Rows from block 2 of a small image flow-matching model, named by matrix and row number. Rows with one number belong to one neuron. Each number is 500 + 25 x the weight over its row's rms, rounded and kept within 0 to 999. All counts start at 0. Numbers have three digits each.
After each neuron's rows are labels from the 100 images, of 14848 (inputs lightly noised), where the neuron reaches its highest value: "responds to" is what is common among them; "lies over" is the class under the peak. Only what is clearly more common there than usual is listed. The data: Sentinel-2 satellite tiles (TerraMesh).
# fc1: MLP up (model.blocks.2.mlp.fc1.weight, 768x128), inputs 0-127
# fc2: MLP down (model.blocks.2.mlp.fc2.weight, 128x768, transposed), outputs 0-127

fc1.143:450519570492559478483474477524574496486503474506574504534478520470503497540512537495497513469408515551466476494511507535471499483499506504490492489521514521487501454480508480511480519484506502501520509517515507496557467477522512482463511506489505513507483488487497496489500511477482508532530497555533495494518480482468501479532495512518457502514490514518481514506505488526488502521487
fc2.143:510484587517474478482484532458509513513533498498482486503478512519511494525477500459493502497543492530564505523501493497565416481540487487514512476513523510507493509491525502549473544535500496493483448531517487482496550483497473490508483494500502537474468527502441501510500510506534484525461523500483483483498495484493526505532509482506551497505507502498541492496477453492491503504483
responds to: main land cover: water
lies over: water; trees

fc1.647:504507456507518493452492495481487495530510510493508493505561531479489465494504522481511499486491477504463494514518535554585423492532484480530496484491512517523499485489495450502551524532515508452492494529492472464552481522506520500520493477512488531517499475508520483524486504514516484524505521481489526484501487509516504570537500526505513496494482495554479472503470471542476472480492
fc2.647:524484434570496486537506473460464492515531522498509512532479503470465463491497495503494525507466505489527489482519532500423545532509513519496481496487496505395490529488473485502524494532492501502508463508522494505433547493509485467484483509507477527491460535522487524499515486504506498463515496514492513506539500515477495501531526509540490503475493511484484468488488521509512488504485
responds to: snow or ice; main land cover: snow or ice
lies over: snow or ice

fc1.250:481510508497481464562468493508492496478500479506504505491509523491496501498502510497503478513491501501516491521485494481592544508503495485505512507507490569478501455500482535501488496496505467469487416504486509500488464509497514535569502507536536493512482491516513497495492522526487509440501513393496498486500459496514497533484519527494483479511507494454483547496487487497494500513484
fc2.250:531510472470502487606501497506521496498501495519491483542504509507507506523516497484503519517491489485489496502470476494505557592483502504511513478491519480486499503489500511488499461501466498488520559509481502491561506479502464504508489495489448517479515525492589492486493487500509491469476502429487488511490512505514497473539500528530505498494494504533557488476494519498498486496465
responds to: water; main land cover: water
lies over: water

fc1.57:500497521521467491513479492506471502504496520496482518518478519500499466459537524489487516496518466482479488472541523503474476514549485524543484511521448479510492512502510483469507487467515464440511541545482515437471538520500507497516503506490513522499520512520495522557488503475518492494520474508466532483475533505482509487514487558485499444448468506531492468528528520502456449513535
fc2.57:463484467521536497506488510533511486509501539498470508452477502470442536481509522481492495507510505489510491501497493493479529504451507493495515499500497519500483479472506502464490542474527476484499495442561481497525561475528460495501516502494510474468500477500553520511479485493527478491511497495425449516481504475456490497451510496517504472516505506471457508550504491501498558544486
responds to: snow or ice
lies over: snow or ice

fc1.66:502480522504489537504487521529514474510511499502483505523516515478491443468509495480502535436544549495452549506517530471491511509555551493520458491509534513467513482493515481474515480512508521492543457510521522455482498511540467517530492500492482515530524473470511485502472522533488465449476519508510500467510537507502523530507490540523559498504507478521486493493500491533459460506492
fc2.66:555506519521513527473464506473492555486507533523474473509510491513491511505512478539506524515472519494443516515534520510526497511534478472521487508495527511521498506516492485521511481474496504516497477536515507477567462488507498528498474480477486521521508484501479518523493507473542505493496514558412515517492504490505484470531489504532467499436524470483475531536512553525471503520464
responds to: clouds
lies over: clouds

fc1.694:478514559517472493527514474509591497509457526507534515493501508495496502516509476501445496498484509482517487475495514510494493490520526526518467508488510524526501526466541486455500520519505480492556515497487475484504493491549522500497523492463495497515468504493465491473499485455519480476528478489510533513502484513459529485513513555506550473522493501404485519502498529500477505471470
fc2.694:517526509465488490510503494492526491477512475516541537523514523517524536532504513504515526553520521444436530542465498506463498503572510500501503475503492498517520468463512514475511520436479501492492479493472484481518470510487482506503484513501511506485506521493460497498515501493498486484486512466465447503467465491531521462543511564547491481542490528495525491499527529546507522481515
responds to: water; clouds; main land cover: water
lies over: clouds; water

fc1.33:497471459493508478489510497568474492491503530485522475533512496513527501513490517439509471506555475485527518505543523515471520513541525518549487406509517501463488508479456489503486538532497476469503527466468509515511474540468519484512485511504494493504465490500455508460513501494514492501500508496518557479532503516488493525544490512552522508539506522494492520492478499463485489508495
fc2.33:504505568490488513512496510535490504505495494487480372516503497511507512512489491495516512514488503509478493496528500502494523516520505508499510431495512494499499497514501497485499531478492505499491523511489502583512459502501507496484508500493490486512487474518465503526490500499502499495504489502443543487486495487515510503527513495473516497460438510497486497464498611487516443496495
responds to: snow or ice; main land cover: snow or ice
lies over: snow or ice

fc1.267:505505569510443512500481508557521500490495480475446536532509520488477434468506516499495535477494495500475504500524532498510478503544514513507466508511462471518508492506530470483494504468495493474524499562518488419511543474510471499512502488522502519491504483526496487575490489512491481500518506524508489501474503506501498519502503533507495494462475513501518467519513485484478418491483
fc2.267:471497543497493510491514494486505496504505477484496440488505505484453562503501498488507496490518506503508502503526491499494492500494510502497497479501484507508497495497486503521509534506496493483493490477507505434500501500501487505507543513504485507494502451497469506544497498497502501508505500496350521506497500499508500502417499528575499493426517491494508511510502461504458540508503
responds to: crops; main land cover: crops
lies over: crops

fc1.408:527541478504504498496506512401495497507494504492525495443508468502489538516494485480543510498519511453512502506505458512503478499469476498520554547489454519550505502506493506475506416529506512526465484467477494504469476485503498503495519502517500494509507530490527497504499489494511514504502500518471508543465493501518499498501553494421515491520542509496510483514531438495501519499493
fc2.408:486497484500504497503496487519483496499506514508483570540495501502521500489499509531510504513503502478515514479477494499515493493506532518495498582507498508498516505499525496538513472498502491503503502446536500544484546473501486504509456515504501501502470501528489499563499493496502509493505499517382483493516496499501506512485514504539516476419503506503500493487508601469481540508515
responds to: snow or ice; main land cover: snow or ice
lies over: snow or ice

fc1.150:555464522502488471516504490499485525484489506511526488538524530499471458503491517511530511456501514493488484467516520477519481504501514511480462587510553468523476488518502479478506538512487486514519520508541498456476480497508461495502471474516503505519468451456498473494508501502509486500516489490536474467545476496500502510495489526534496484538508483446499516489468469543478417503493
fc2.150:468500513520517514497491501493509511486512525555510562443486502492533554540482521499517496496486495507486499509452505500518499542483518506526486497517510494496492501504496505491505558479510512518510509506466474519527462480491509499503558508489501507498503486493541509547494498497494499514501507493434528497523507507514494483516505545571505513486476500512523501493499625510484553488486
responds to: snow or ice; main land cover: snow or ice
lies over: snow or ice

fc1.19:473514498468503489516475502513461496471484531474457497525525522509510459512527508518477537467543507544496479481517503516485511506532458476513472512541499526493494446464501499473460527519524467475527527507508472462510446520511519519491490540509519522531522488480516481494508472522499482514505511513535498503511445474500504513520477554481523452490490506510445540484479520536456510552475
fc2.19:550501505488502499522485503469500502506537484449475460466571541529512496498529506431472495492503494518462470458505495510488500524514533474491496482555501506525484482487537497479577452495443466500517512480517468500513487491500493479458548526505514517540498472528480473477483493508526521501499495492520498534518477479490510490476504505473491514517536476508489453485492506453512496518486
responds to: clouds; main land cover: trees
lies over: clouds

fc1.291:547556494502449475498491491438497490493499505478537485480518481510534547542497496441488472498523490445516496503529493524493521496513518485523506433484486490493501489527474501464489572504500500504497504472461497525492451477509530504502497495496492500496463511507441500459506482516498477488513497517491526477471475500527506519554511510527513507567556498463509510495510481506491521512487
fc2.291:516499551499494511501502499499505498495498483511494524493478498480475553500503507523510514506517502505510495495444508506503489499500503485483493412509496492521496492494517500458490446494500505505505508491535512539505514477500494499488500502511494513488478499509520503572499504510489508512501498498377521499496488512486502511534505499476500500471460495511490507492503635503491546495488
responds to: snow or ice; main land cover: snow or ice
lies over: snow or ice

fc1.331:561509530493473519533454486488507496475489525534488491563505542476520444437518525505499526471519524533526482513445573528496474495517508486500464508516481459528490507490531483516492497533498501490522529515524512464498500495512493519514491490533528500483531508505480471526472491512489506507486479489491501466504526479521485485518472526483519486497421470494488493526500460482472451495499
fc2.331:452495550497490524499489490490517528520500483442487592514503502485513502496493494517495513517543501497516534480522493490517481521537496501497510437524528502499496475512503487506505460504493494500502508401522524527521512481473481472526493498488509486510524498478510494572490500492511519527522497494514481484546499490533489498433471491492477511500445480516508509535526447498498521480506
responds to: clouds; snow or ice
lies over: clouds

fc1.136:500489448512496510469522472507542470497505504487489492487484527494488493513487456504497478465476501520495505511504490519500477486495571487504509491447488512547484490529476469518501521452470509487477557508482498505520454524537508484528500485501484507524475493513457510509514504520502503531545497538487506493500465521557504556530461546521495521509503476508475474480460478588485470514503
fc2.136:516509413520524463479503452438496528514486529542502507497487499520481506526537479489498524542543503484479535500488519479481513453508505486499506481507502488482510533472493507484511547475449502477478508488484527476471467540490471496553449490511489547494524495494494487492497526483506517462487487453504537513511460507497495480495513518518490497476490526455506535473498484508483549499543
responds to: bare ground; main land cover: snow or ice; main land cover: water
lies over: snow or ice

fc1.700:538526433511497495511492506471505488508518514448520497466496446501498526530508507472521484517494476465550487521460465487485477492513472491491570512511446519551504484491500502490500492506498495489481499467472500454501491535547532500520538497497505485488480481526500514523507493493499501491474491509486511547448490511537502487467564480523491505442544500520493505467492456492528461500486
fc2.700:456507402497500504492493510494496506501476507499507501504485499522573428484497490611497477494467492494498493500461512502500496496533494493510497485487510517476494504503505492518480480495513489505494486447517499503501517517491513487498446490505503509505509485502516494472499501508500502501504497489422533502509520496504494483454497495494483522382492490499509490482499519506477513503499
responds to: built area; crops
lies over: crops

fc1.371:434473509494501495495481496460516504491492501584466455518494516480489452459497502533503519500527504545495504506444514482466493508474474507504513484497540507491520492496492500552501487489495499520527506482570489563471535491476469501494461495495509510494508549476499499523493504496498522498516500505536468493549515501515510489462505502559497505542453499496491480564512506522492477503500
fc2.371:493501543499506501505496501483495510501505508528501446498508498498444534516497497472500506505490503494507505492509507503502500511533497503515501440489511502492502489499511496510504537471487502493512497532476497520502504496504522505503520504503495480498503540497496500504504503507500501493493505497635467495508502505506510504524503508476494499662445507500500501497508482499441509495488
responds to: snow or ice; main land cover: snow or ice
lies over: snow or ice

fc1.440:523540470480473492523498493446495506495490500487531504501474495496520539538505490507481486522506506487530512494497472427530482506529476505505521512514515513530501520500504518454491418613507511455508479484508492432496472526495539490531514501499508493511524482504478524494494497490510539486485511482512526517478514495524505476490511482430485501474495498457500494494510536508515521481504
fc2.440:504507484504508494503514481474532491497504497494506466512498499507619450502496485557489485499556489514490511509501511554490443480549521484498484531505508486492476502490486505520500445487503507539494468463595491487489544483494488504505508506498514490502521503486495503506511489493504481475484500483407475487519480500513487480480490495500492493487517485498489512473503551517515513494504
responds to: built area; main land cover: crops
lies over: crops

fc1.590:509496519509448476472464452512482499457488517508501491541493508500527479501511504520520513475488495557481498485497517512513452483492511504501501454509492489553497508516495440507521537527461505505485545488519523514510463523519498519474485551471502479471490491495465525503500471511492512531491447551469496466533523539549475527544506546478542516501470500524500482509518521532450494506511
fc2.590:459521543525511498500495521458538524516497487481466492539500512465507465489487431472470498469549498519550493507528505495458516500518485494498502496504477462523502506519502498499517507458491491523495547491503521493510471533535443515545496524508464466522507489544505491506475496499486496481532486454506518500467471529498492496522500496444496514587463504479513515534481472526486497479496
responds to: snow or ice; main land cover: snow or ice
lies over: snow or ice

fc1.3:482507514518547500485476530499541497499501483537490509529469519509469480520502496518473515509485487537482507487521546507484511498493524509520467469504519528522505440524535476477492536480503510484520506498511477485493453503440494472470491466496511536485521464459493532504516510499507484535485504545493500490500500509486469522542475560468520493512474502526471466491465512504397538521503
fc2.3:496525480485522504458478495460524523489465490485490468441474481513492472494496504473524489518572494486503511508511482514524497477540483475506486555494517515524495498480479487544491498510540509527482482493560493482496491487471458502466534509539544498507506523524522531471500491545500519534484517532580471504486484497494513484524502491541480533565466482499488497498503494511474545481514
responds to: clouds; main land cover: trees
lies over: clouds

fc1.328:451456537519511507469503519526534482483519531467506537498522563497491480520508498515478546493469491497430470532479500535539495492541498507508481486490485490501493478485538480491514471526522470471511495525503469468536482516518526487472476503500466535525535490507494477499531498506485498511472498515458531462559503493491493508540495566540498485526480491505463501513466524533469474513495
fc2.328:507499452497446529436488506547473495502483467535522543495464460471497506496488506470491481495512505491509499514463516511503486492505506497537504505510487532447498530498503506515511477501475478505484538515521495550440538468473526500491474495506478521523460505466472480487490538490501473491506484516541529508559473498461498478529503477546494514458485542497454494514467497477523514481545
responds to: water; flooded vegetation
lies over: water

fc1.511:495508562486511436551522481486494502476480525504495500497501490497497500513498490503504493516434510510489495509481511492574522519505504508476481493538482566477499528466501506504493507520509502474501440487477497512586510533494530532530513486503489481508431497518521517508497496505488467478473507425499512506487432490519494527484486496516469510505514524490473537483487492501498486500481
fc2.511:478516520502502491573510501473492501508506489517488486455502499509502460509497493541497525458438497515492483484487508493452549512509520495511508503489500482419503490499512496531501524447488495495488551473498492504513461491495466496514523505491417503503516536496588511522511504517502505470507491442487471496495466485495490499539495561503495523495467493497513501496503488497468509504465
responds to: water; main land cover: water
lies over: water

fc1.259:494506564500505511499464501536522463526492480499475487524475509476507491494507429459505506483525429535493508527502526473524481501486484482529464534477477481526464501510547491527505471488478530512529530495496505518468518452514501470563460504479475504483527521504459492523490518505519498496532488513473516486494540518449497513518506553467486472513498505539472482499480492506449504514516
fc2.259:518509532544489495514507520467524487492514495467516494485521500476501517495498472449513441526542487526519487495515484468502524477467445466503512484479487483488495521512483522490484453544511516475505484443498523483489563513504512519461520484472490521508497503509521478468509491516509512538500513559439537510509526549526521530534484523509531519532480512500526495505491462520464496506563
responds to: clouds
lies over: clouds

fc1.352:527480533504509511499499497510487483509508479572503448529505509490529419453507504544487511504494505516489505504418535473482505501465501481506483499502458488465505490513511503576494478505495497502495486544515506543498496508524518500506446497485500480490496556497488503556500496498502514496496498488503467486504501500517504515480489504522482514525424499501493494562483492496486437501500
fc2.352:513490521513505504494496492500506505494502511505499539498516499495504489506503498481493496494504504503495501501498499502502487494583499502501506423503497513507501496502496493512493454503510506490492510457479505550500519500502509502496468496495500491496494556486496500496499486500492492495499495506598473498491513497492499490494497497467506493626437499497494504484506374496459512499499
responds to: main land cover: bare ground
lies over: rangeland; bare ground

fc1.290:509474526472504485463505525483461517496512518511508478539514537504496492486498485504492516512482519494473496485490566537541477543497493503530502486538488472531498489478494480483502515519527524458572487475547459524509495516480526485485466519492464518505503513479482544502518506521488501558502501497472515511533534505508463490533500547478483496483473535518522520531507530448415495503507
fc2.290:507491521517464517481486478478518501495485485453505505542495486500466473509485480463493484510477480447470519498527507474491509467520517502473505474492484533474488503509477517504493457514482475491552470445477466521484500531473460496547553478478463470491489581466514497470487515490500494478514497440495496454483516487493501503525489517511486526567529464502510516481471494527469468481499
responds to: snow or ice; main land cover: snow or ice
lies over: snow or ice

fc1.34:525525506504429460409497487497515484518493526507501509485499524488500484516491509520497497492438499485502507507491496479503489479500523485511514510512527488463534464516539462505499493487495501514505557504479504507556521518474523517422494519508465534501460485541524479499499514507498500569501517563503508496511476509509518545504509508515452510512500478519483550490540493524496504502473
fc2.34:454487493507504496409506502495491502496499499538509500509504497513507492492499501456502494491565505499482507496484491484569382456516500512499497504499496507524501494498510485488503479530518500512494429511485507493459487518504517493453460502496563503508503481517399491500500497496499493513492493542498500496487520506508502483526493507493492490515483498491471490460493511493489467502496
responds to: main land cover: water; clouds
lies over: trees; water

fc1.667:581549548500460519509501508479560499501498499440491495500477509521456501511514537487504504462500511493500506537548530542528490514474516468506472562499482476534506463516517461462490447522530506469529468476476514486501501482531456495504497503495485504500512479509484478457481528504512496499536520517497501492477496474507488499529485536479519500525544495482468501466468494512473525510514
fc2.667:429491550489501485512500518515509492495500496496514558578508508471543550504517492492505524511485507496509511519437517518521470496522459509500504476498499518482499520507487510514510508487508507514491504478501503521551484504506506512515532507512495492505465496517502497530516492496495477512503506501405525501479510501480503497560504502565492513600502498506525493468516548515511487501490
responds to: clouds
lies over: clouds; snow or ice