Rows from block 3, named by matrix and row number. Rows with one number belong to one neuron. Each number is 128 + 24 x the weight over its row's rms, rounded and kept within 0 to 255. All counts start at 0. After the name is the row's rms in percent of the matrix's.
# fc1: MLP up (model.blocks.3.mlp.fc1.weight, 768x128), inputs 0-127
# fc2: MLP down (model.blocks.3.mlp.fc2.weight, 128x768, transposed), outputs 0-127
fc1.227 075 [129  85 131 127 100 129 134 107 134  72 119 137 151 211 135 130 121 119 107 126 164 133 107 129 118 124 124  89 156 151 159 140 139 150 148 157 109 144 114 160 128 120 149 143  89 122 126 109 117  79  75 145 114 110 149 102 146 119 141 180 135 139 115 107 109 103 141 131 137 184 131 158 135 144 160 112 121 135 134 122 150 142 115 139 144 114 158 119 161 120 129 122 138 104 172 113 110 144 126 125 131  98 102  84 130 118 143 139 119 145 116 149 168 133 130 120  78 114 114  53 151 159 127 181 154 132  86 120]
fc2.227 074 [112  97 157 120 119  86 130 135 135 187 156 124 130  97  84  98 123  94 128 130 136 115 103 122 145 134 105 109 166 137 141 141  99 160 131 152 149 122 141  75 143 114 114 122 131 133 131 113 134  51 171 141 158 141 123 140 126 123 120 187 119 131  93 134 133 111 119 101 105  91 193 140  96 143 100 116 139 139 136 137 126 102 110 142 111 129 156 120 155  69 132  77 130 133 116 123 146 129 133 152 125 105 144 142 132 138 130 125 134 133 161 148 167 148  68 120 127 121 111 160 129 118 167  80 132 168 126 140]
fc1.228 107 [127 139 116 142  98  82 129 131 146 106 134  86  93 113 137 132 101  75 119  78 115 117 140 110 171 118 108 164 115 117  89 169 106  49 107 105 127  98 110 116  98 134 132 111 128 138 104 126 116 139 117 126 126 130 108 124 122 109 135 115 184 190 101  86 131 130 141 102 166 119 103 128 168 179 119 137 107 109 156 118 124 136  90 132 125 136 132 130 152 124 132 123 138 136 117 168 125 135 168 120 137 111 124 134 136 157 158  78 176 104 139 144 128 107 110 141 117 145 132 152 125 178 147 102 115 107 151 148]
fc2.228 104 [134 111 147 141 146 127 115 130 111 111 110 121 116 116 161 154 131 123 137 115 118 127 111 131  87 119 130 157 123 160 125 110 133 131 135 143 136 117  95 139 143 178 136  97 141 117  48 108  75 123 130 111 107 142 137 170 148 158  84 130 114 144  75 143 156 115 103 104 190 143 111 134  94 140 129 133 137 156 121 116 142 125 138 151 143  92 133 147 125  85 157 112 134 122 141 145 106 127 142 180 164 148 119 107 147 119 119  80 134  95 169 181 132 115 158  88 141 126 123 139 174 114  67 144 120 123 103 103]
fc1.229 092 [118 112 108 138 132 110 125 102 102 101 104 141  89 142 140 129 108  91 159 149 139 100 118 117 122 112 143 163 140 161 170 165 156 114  93 123 140  92 115 146 129 134 134 139 110 104 115 182 125 113 132 130  88 117  90 160 109 108 122 117  95  99 102 118  98  76 137 130  96 124 141 117 137 118 148 124 123 150 115 142 171 135 131 141  80 134 131 158 132 131 162 124 156 116 132 145 114 164  79 119 162  98 157 113 123 172  84 103 114 136 200 144 149 143 133 142 133 109 122 132 115 132 113 113  75 111 164  74]
fc2.229 089 [163 137 163 116 150 115 123 133 111 104 164 124 119 134 126 106 162 113  95 104 159 162 111  98 153 134 119 100 111 198 132  85 131 138 151 124 120 143 107 108 142 125 136  93  60 163 158 111 164 161 148 110 145 108 125 160 114 156 139 115 126  96 125 128 179 129 127 104 143 170 146  84 147 149 113 126 145 110 134 149 138 133 127 115 129  94 156 111 144 111 141 118 125 124 115 134 134 123 132 116 148 128 114 135 156 128 101 135 136 117 108 187 102 122 127 135  98 191 157 121 100 141 144 145  87 200 131 155]
fc1.230 103 [119 155 152 139 103 153 118 144 125 124  99 134 121 130 141 135 154 142 112 173 138 114 107  95 140 141 137 117 120 135 180 170 137 124  81 133 138 139 139 129 143 138  84 141  37 162  78 117 145 137 124 132  69 135 138 140 146 107 140 109 105 193 127 115 175 143  97 132 125 121 155 161 164 105 132 127 138 136  86 137  91 121 119 140 136 158 126 163 153 145 130 139  95 134 105  91 102 128 160 146 136 107 130 141 158  76 123 108 130 136 166 128 146 122 138 135 129  91 121 137 141  95 160  98 109 134 138  96]
fc2.230 113 [104  90 142 124  81 139 128 153 144 135 139 107 115 164  79 141  97 118 182 156 147 110 120 138 172 137 122 119 149 129 156 147 107 189 125 122 125 139 151  71 100 119 152 141 195 131 144 125 163 120 137 123 137 149 111 129 139 122 120 145 125 162  93 142 162 174 104 138 131 136 148 171 131  87 152 131 151 103 193 126 112 125 148 112 127 165 134 143 109 141 125 147 126 122 119  88 122 136 128 117 154 141  76 127 113 156 116 106 135 133 109 167 118 120 112 164 132 106 104 129 146  96 158  96 108 106 102 112]
fc1.231 084 [ 98 106 130 122 108 172 121 117 118  88  67 109 123 172 144 129 152 126 141  89 113 148 128 129 151 115 133 120 159 134 122  91 132 133 146 163 155 149 122 130 129 133 147 136  73 181 119 133 121  74  88 133 105 112 123 140  83 110 142 113 145 149 120  98 156 131 148 113 132 128 129 134 122 103 155 146 135 154 139 134 121 117 114 119 125 160 148 149  86  96 133  93 121 131 168 143 170 139 122 107 164 153 134  93 126 119 164 119 153 140 169  85  89  55 144 134 131 133 149  81 150 100 131 160 114 131 125 112]
fc2.231 088 [130 122 158 133 105  94 108 124 155 162 159 121 124 100 152  94 100 132 124 127 190 132 117 124  96 122 128 140 137 139 127  94 131 138 145 131 149 102 140 152 145 150 110 114 133 113 125 131  85  86 203 113  92 131 121  93 110 137 130 103 137 138 115 145 134 136 112  60 140 152 191 135 123 125 104 112 112 130 127 123 131 116 154 115 128 137 146 127 111 120 122 102 127 119 161 147 140 120 108 145 135 139 132 138 128 110 142 147 118 151 186 137 126 156 130 129 175 110 108 115  52 149 124 131  34 117 123 121]
fc1.233 110 [138 117 105 184 109 118  88  98 117 133 110 155 115 102 156 118 123 129 107 126 141 164 160 159 114 156 121 106 101 146 105 154 119  76 131 154 139 129 126 132 149  85 160 114 152 147 136 102 140 124 124  90 148 134 124 120 151 129 158 136 124  99 109  97 124 146 125  88 136 104 165  81 110 136 150 128 130 187 148 134 125  97 155 184 132 180 123 125 129 132 142 125  92 148 138 144 112 164 150 143 111 135 160 116 173 118 110 100 140 146 168 105 140 134 140 176 125 134  78 122 164 137 133 140  84 123 163  92]
fc2.233 131 [132 125 145  77 127 145 188 142 100  90 121 135 163 116 132 214 154 150 131 143 154 155  84 141 124 111 151 154 137 112 112 116 119 139 127 132 123 138 124 167  81 149 111 164 130 137 158 121 152 129  88  90 153 145 118 130 146 129 125 131 160 110 106 105 132 119 101 164 124  97 142 137 112 129 123 103 128  92 127 161 139 104 138 127 124 148 118  95 130 149 124 131 142 142 101 152 130 123 152  84 176 155  95 127 111 145 160 127 129 136  86 102 118 143 148 112 140 112 160 132 156 106 148 138 212 118 123 109]
fc1.234 113 [153 129 107 140 147  99 115 162  97  95 132 163 114  86 153 152 121 115 147 151 103 138 109  78 147 103  91 125 131 165 141 137 116 122 136 124 136 114 155 131 113 126 110 131 140 152 138 155 116 138  97 112 200 137 161 124  89 144  98  99 129 153 104 106 168 116 133 116 117 137 143 100 109 142 128 127 154 149 137 138 167 104 110 127 145  98 124 160 171 123 104 126 113 159  96 147 128 106 139 146 142 107 135 113 151 109 140 127 132  90 184 168 126  95 112 132 180 135 147 109 158 114 153  62  93 115 129  76]
fc2.234 112 [122 118 207 102 148 110 164 126 100 123 160 118 132  92 150 102 145 119 141 146 162  91 110 132 114 147  84 102 160 155 123 159 114 147 113 131 116 114 130 193 136 130 141 121  94 126 154 101 123  85 140 149 142 139 107 156  80 152 125 131 148  89 122 124  97 149 110 112  95 135 169  98  88 146 148 146 130 118 129 112 123 161 124 131  94 102 122 162  67 119 127  90 126 155 141 107 165 126 110 118 124 144 143 118 134 122 140 111 126 127 155 107 128  91 145 126  82 139  91  96 156 149 130 104 107 127 125  88]
fc1.235 096 [133 183 134 168 123 127 125 146 112 102 115 124 141 148 150 135 135  99 101 122 140 117 127 121 174 133 125  81 146  93 129 157 110 114 142 158 133 138 114 135 166 150  90 153  99 144 131 143 128 152 165 124 165 132 184 105  97 138 133 117 151 179  90  80  90 122  91 124 164  75 127  97  99 139 159 145 150 131 124 136 172  97  98 129 145 122  91 132 180 165  91 142 105 154 114 175 133 130 111 151 119 126 162 113 137 146 140 132 124 138 143 162 151 116 104 129 134 130 111 124  84  94 138 131 106 137 113 116]
fc2.235 094 [132 148 148  89 104 133 141 135 142 143 136 122 138 154 123 143  97 188 169 113 137 104  94 149 118 156 138  89 104 141 127 128 138 129 176 149 117 155 150 168  93 181 176 183 160 150 137 124 146 122 107  80 124 122 143 142 141 122 131 103 100 142 102 138 108 153 123 168 119 113 196 127 128 154 126 183 119 130 175 152 119  93 144 151 127 120 112  96 106 133 121 113 142 136 146 130 164 103 121 119 104  86  88 141 110 109 123 112 124 147  92 143 127 135  99 144 148 121 112 137 119 110 181  98 141 132 132 135]
fc1.236 106 [144 162 114  67 121 139 137 124 131 131 141 120 142 141 201  88 130 117 133 144 114 129 139 100 116 121 115 159 130 130  83 127 137 130 124 150 116 155 122  96  51 113 144 126 144 136 145 130 137 144 133  83 133 112 118 123  63 134  90 151 106 108 123 166 184 120 155 156 108 147 104 122 118 137 134 126 147 102  95 121 134 162 172 121 122  99 155 116 134 154 134 134 125 126 133  93 120 114 190 146 128 121 117 127  62 116 145 121 123 132 147 156 188 112 120 119  97 126 164 142 112 119 161 108 134 115 114 139]
fc2.236 098 [105 125 173 120 129 143  98 127 117 144 140 145 139 125 144 182 106 112 147 157 106 169 117 137 154 127 176 103 141 136 119 140 107 141 140 114 112 139 129 127 215  42 115 114 145 130 116 139 183 131 139  93 155 138 124 102 129 138  94 126 155 114 139 114 138 142 124 124  85 136 115 126 104 144 173 120 155 156 117 138 132  89 120 141 134 155 134 123 127 142 125 176 124 138 131  88 126 120 156 120 159 161 130 139 124 126 127 140 195 126 131 128 130 142  62 158 142 152 109 122 131  89 154  93 141 123 120 138]
fc1.237 093 [137 118  49 174 115 103  72 136 108 127  85 145 125 130 150 126  98 155 131 143 141 144 148 166 137 144 102 192 154 112 128  90 116 122 122 147 117 118 124  98 109 101 185 122 132 163 116 124 124 157  99 179  73 130 127 129 133  92  91 134 112 113 105 120 171 119 112 140 107  87 144 123 102 128 113 139 121 169 108 126 145 134 162 152 100 118 183 164 148 119 152 132 146 119 117 137 119 146 167 127 144 125 100 100 146 101 143 153 124 122 121 122 128 158 134 156 117 124 165 143 126 129 149 116 135 135 120  96]
fc2.237 102 [133 116 166 127  72 121  91 134 119 127 146  99 132 115 114 131  64 135 130 178 143 131 126 128 104 124  90 146 126 137 141 130 141 117 156 102 115 147 139  70 133 112 106 119 128 135 146 110 136 107 155 136  89 110 126 172 114 138  87 139 154 101 116 152 156 108 184 167 192 115 158 125 147 149  89 125 160 105  98 129 131 143 172 113 131 113 143 145 154 102 128  97 132 123 121  59 121 133 158 131 146 156 120 121 128 137 101 124 126 110 167 139 138 134  84 144 123 175 111 112 120 165 147 126 168 136 127 142]
fc1.238 091 [148 151 126 140  98 123 149 184 138 109 136 155 140 101 120 127  89 141 123 152 106 155 161 127  95 123  67 147 112 123 137 100  95 104 156 135 118 139 114  95 112 161  79 141 157 139 181 142 133  99 138 133 131 119 135  91  92 145 115 148  82 112 101 125 127 124 166 102 115 135 121 111  91  94 130 154 108 109 108 133 139 150 150 127 128 126  94 158 159 170 111 120 107 152  92 118 138 126  93 114 136 145 131  95 121 101 139 102 137  62 125 159 127  89 150 169 159 116 116 165  99 141 122 138  98 167 123 120]
fc2.238 085 [140 111 136 113 167 120 141 134 111 142 114 108 154 156 132  77 118 138 110 129 115 116 147 109 118 113 164 151 139 142 109 147 113 115 124 113 103 139 122 152 170 128 140 107  83 145 178 143 106  96 163 153 145 143 137 137 114 147  78 103  92  86 120 110 112 123 129 123  98 106 196  84 149 166  96 112 163  84  83  94 138 120 156 129 151 136 123 152 133 122 118 144 146 122 117 119 104 116  76 191 107 170 157 137 150 174 138 107 155 158 121 137 128 109 111 111 136 148 122 114 132 156 151 117 110 112 128 155]
fc1.239 128 [124 160 162 147 186 125 145 108 130 111 175  96  99 132 170 183 111 124 144 110 105 111 119 116 129 109  98 117 138 115  52  91 139 163 111 122 121 146 115 124 119 148 118  99 137 103 149 122 105 138 157 192 146 115 156 123 104  95 114 120 127 146 138 119  74 108  91 121 107 126 139 142  86 120 121 123 114 102 144 159 123  97 119 120 115 130 123 136 139 133 161 179 164 114 127 120 143 134 172 126 118 122 110 106 128 102 125 119 125 117 139 186 149  97 125 130 142 190 120 144 171 121 149 133 126 132 159 132]
fc2.239 139 [110 141  42 120  29 116 109 122 138 175 151 123 131 118 115 136 118  90 124 141 134 111 149 127 143 135 145 126 132 153 108 107 114  97 138 123 127 104 128  91 151 127 123 114 109 106 153 124 137 132 127 167 148 128 128 153 146 125 122 135 178 167 136 136  93 112 150 131 135 153 131 163 138  83 139 146 106 149 152 126 129 126 100 114 114 165 131 143 114 137 125 114 133 130 116 148 146 130 220 169  84 132 183 127 134 144 126 106 141 111 104 107 120 127 171 111 114 107 141 118 130 133 123 130 165 121 141 153]
fc1.241 111 [144 105 104 121 125  81 106 148 161 111 134 140 100 135 171 119  96 119 161 175 103 136 122 143  80 105 118 122 140 144 137 153 109 120 138 102 149 137 156 112  85 124 140 138 143 123 100 141 161  95 164 132 153 128 144 154  65 125 115  78 133  97 133 107  89 135 124 125 104 113 138 116 124 110 115 177 125 102  95 121 152 122 170 111 141 126 111  89 172 137 146 148 125 153 134 144 164 121 145 120 111 144 137  91 154 108 150  93 168  76 164 140 149 105 107 136 151 140 162 171 122 166 131 146 115 125 127  94]
fc2.241 111 [123 130 159 153 138 116 145 133 129 148 152 143 121 173 126 115 144 111 103 106  98  95 153 180 135 120 129 109 139 190 148 112 115 138 121 155 124 128 103  79 160 125 115 152  92 142  87 114  97 156  89 129 132 138 124 107 147 132 158 134  97 144 124 114 133 134 126 104 132 118 128 142  81 127 126 104 129 159  94 138 135  74  61 119 162  89 128 143 134 139 141  99 134 120 121  70 117 135 121 161 136 135 115  79 105  96 127 161 147  95 142 143 109  94 115 118 135 129 149 159 178  82 159 124 114 127 125  90]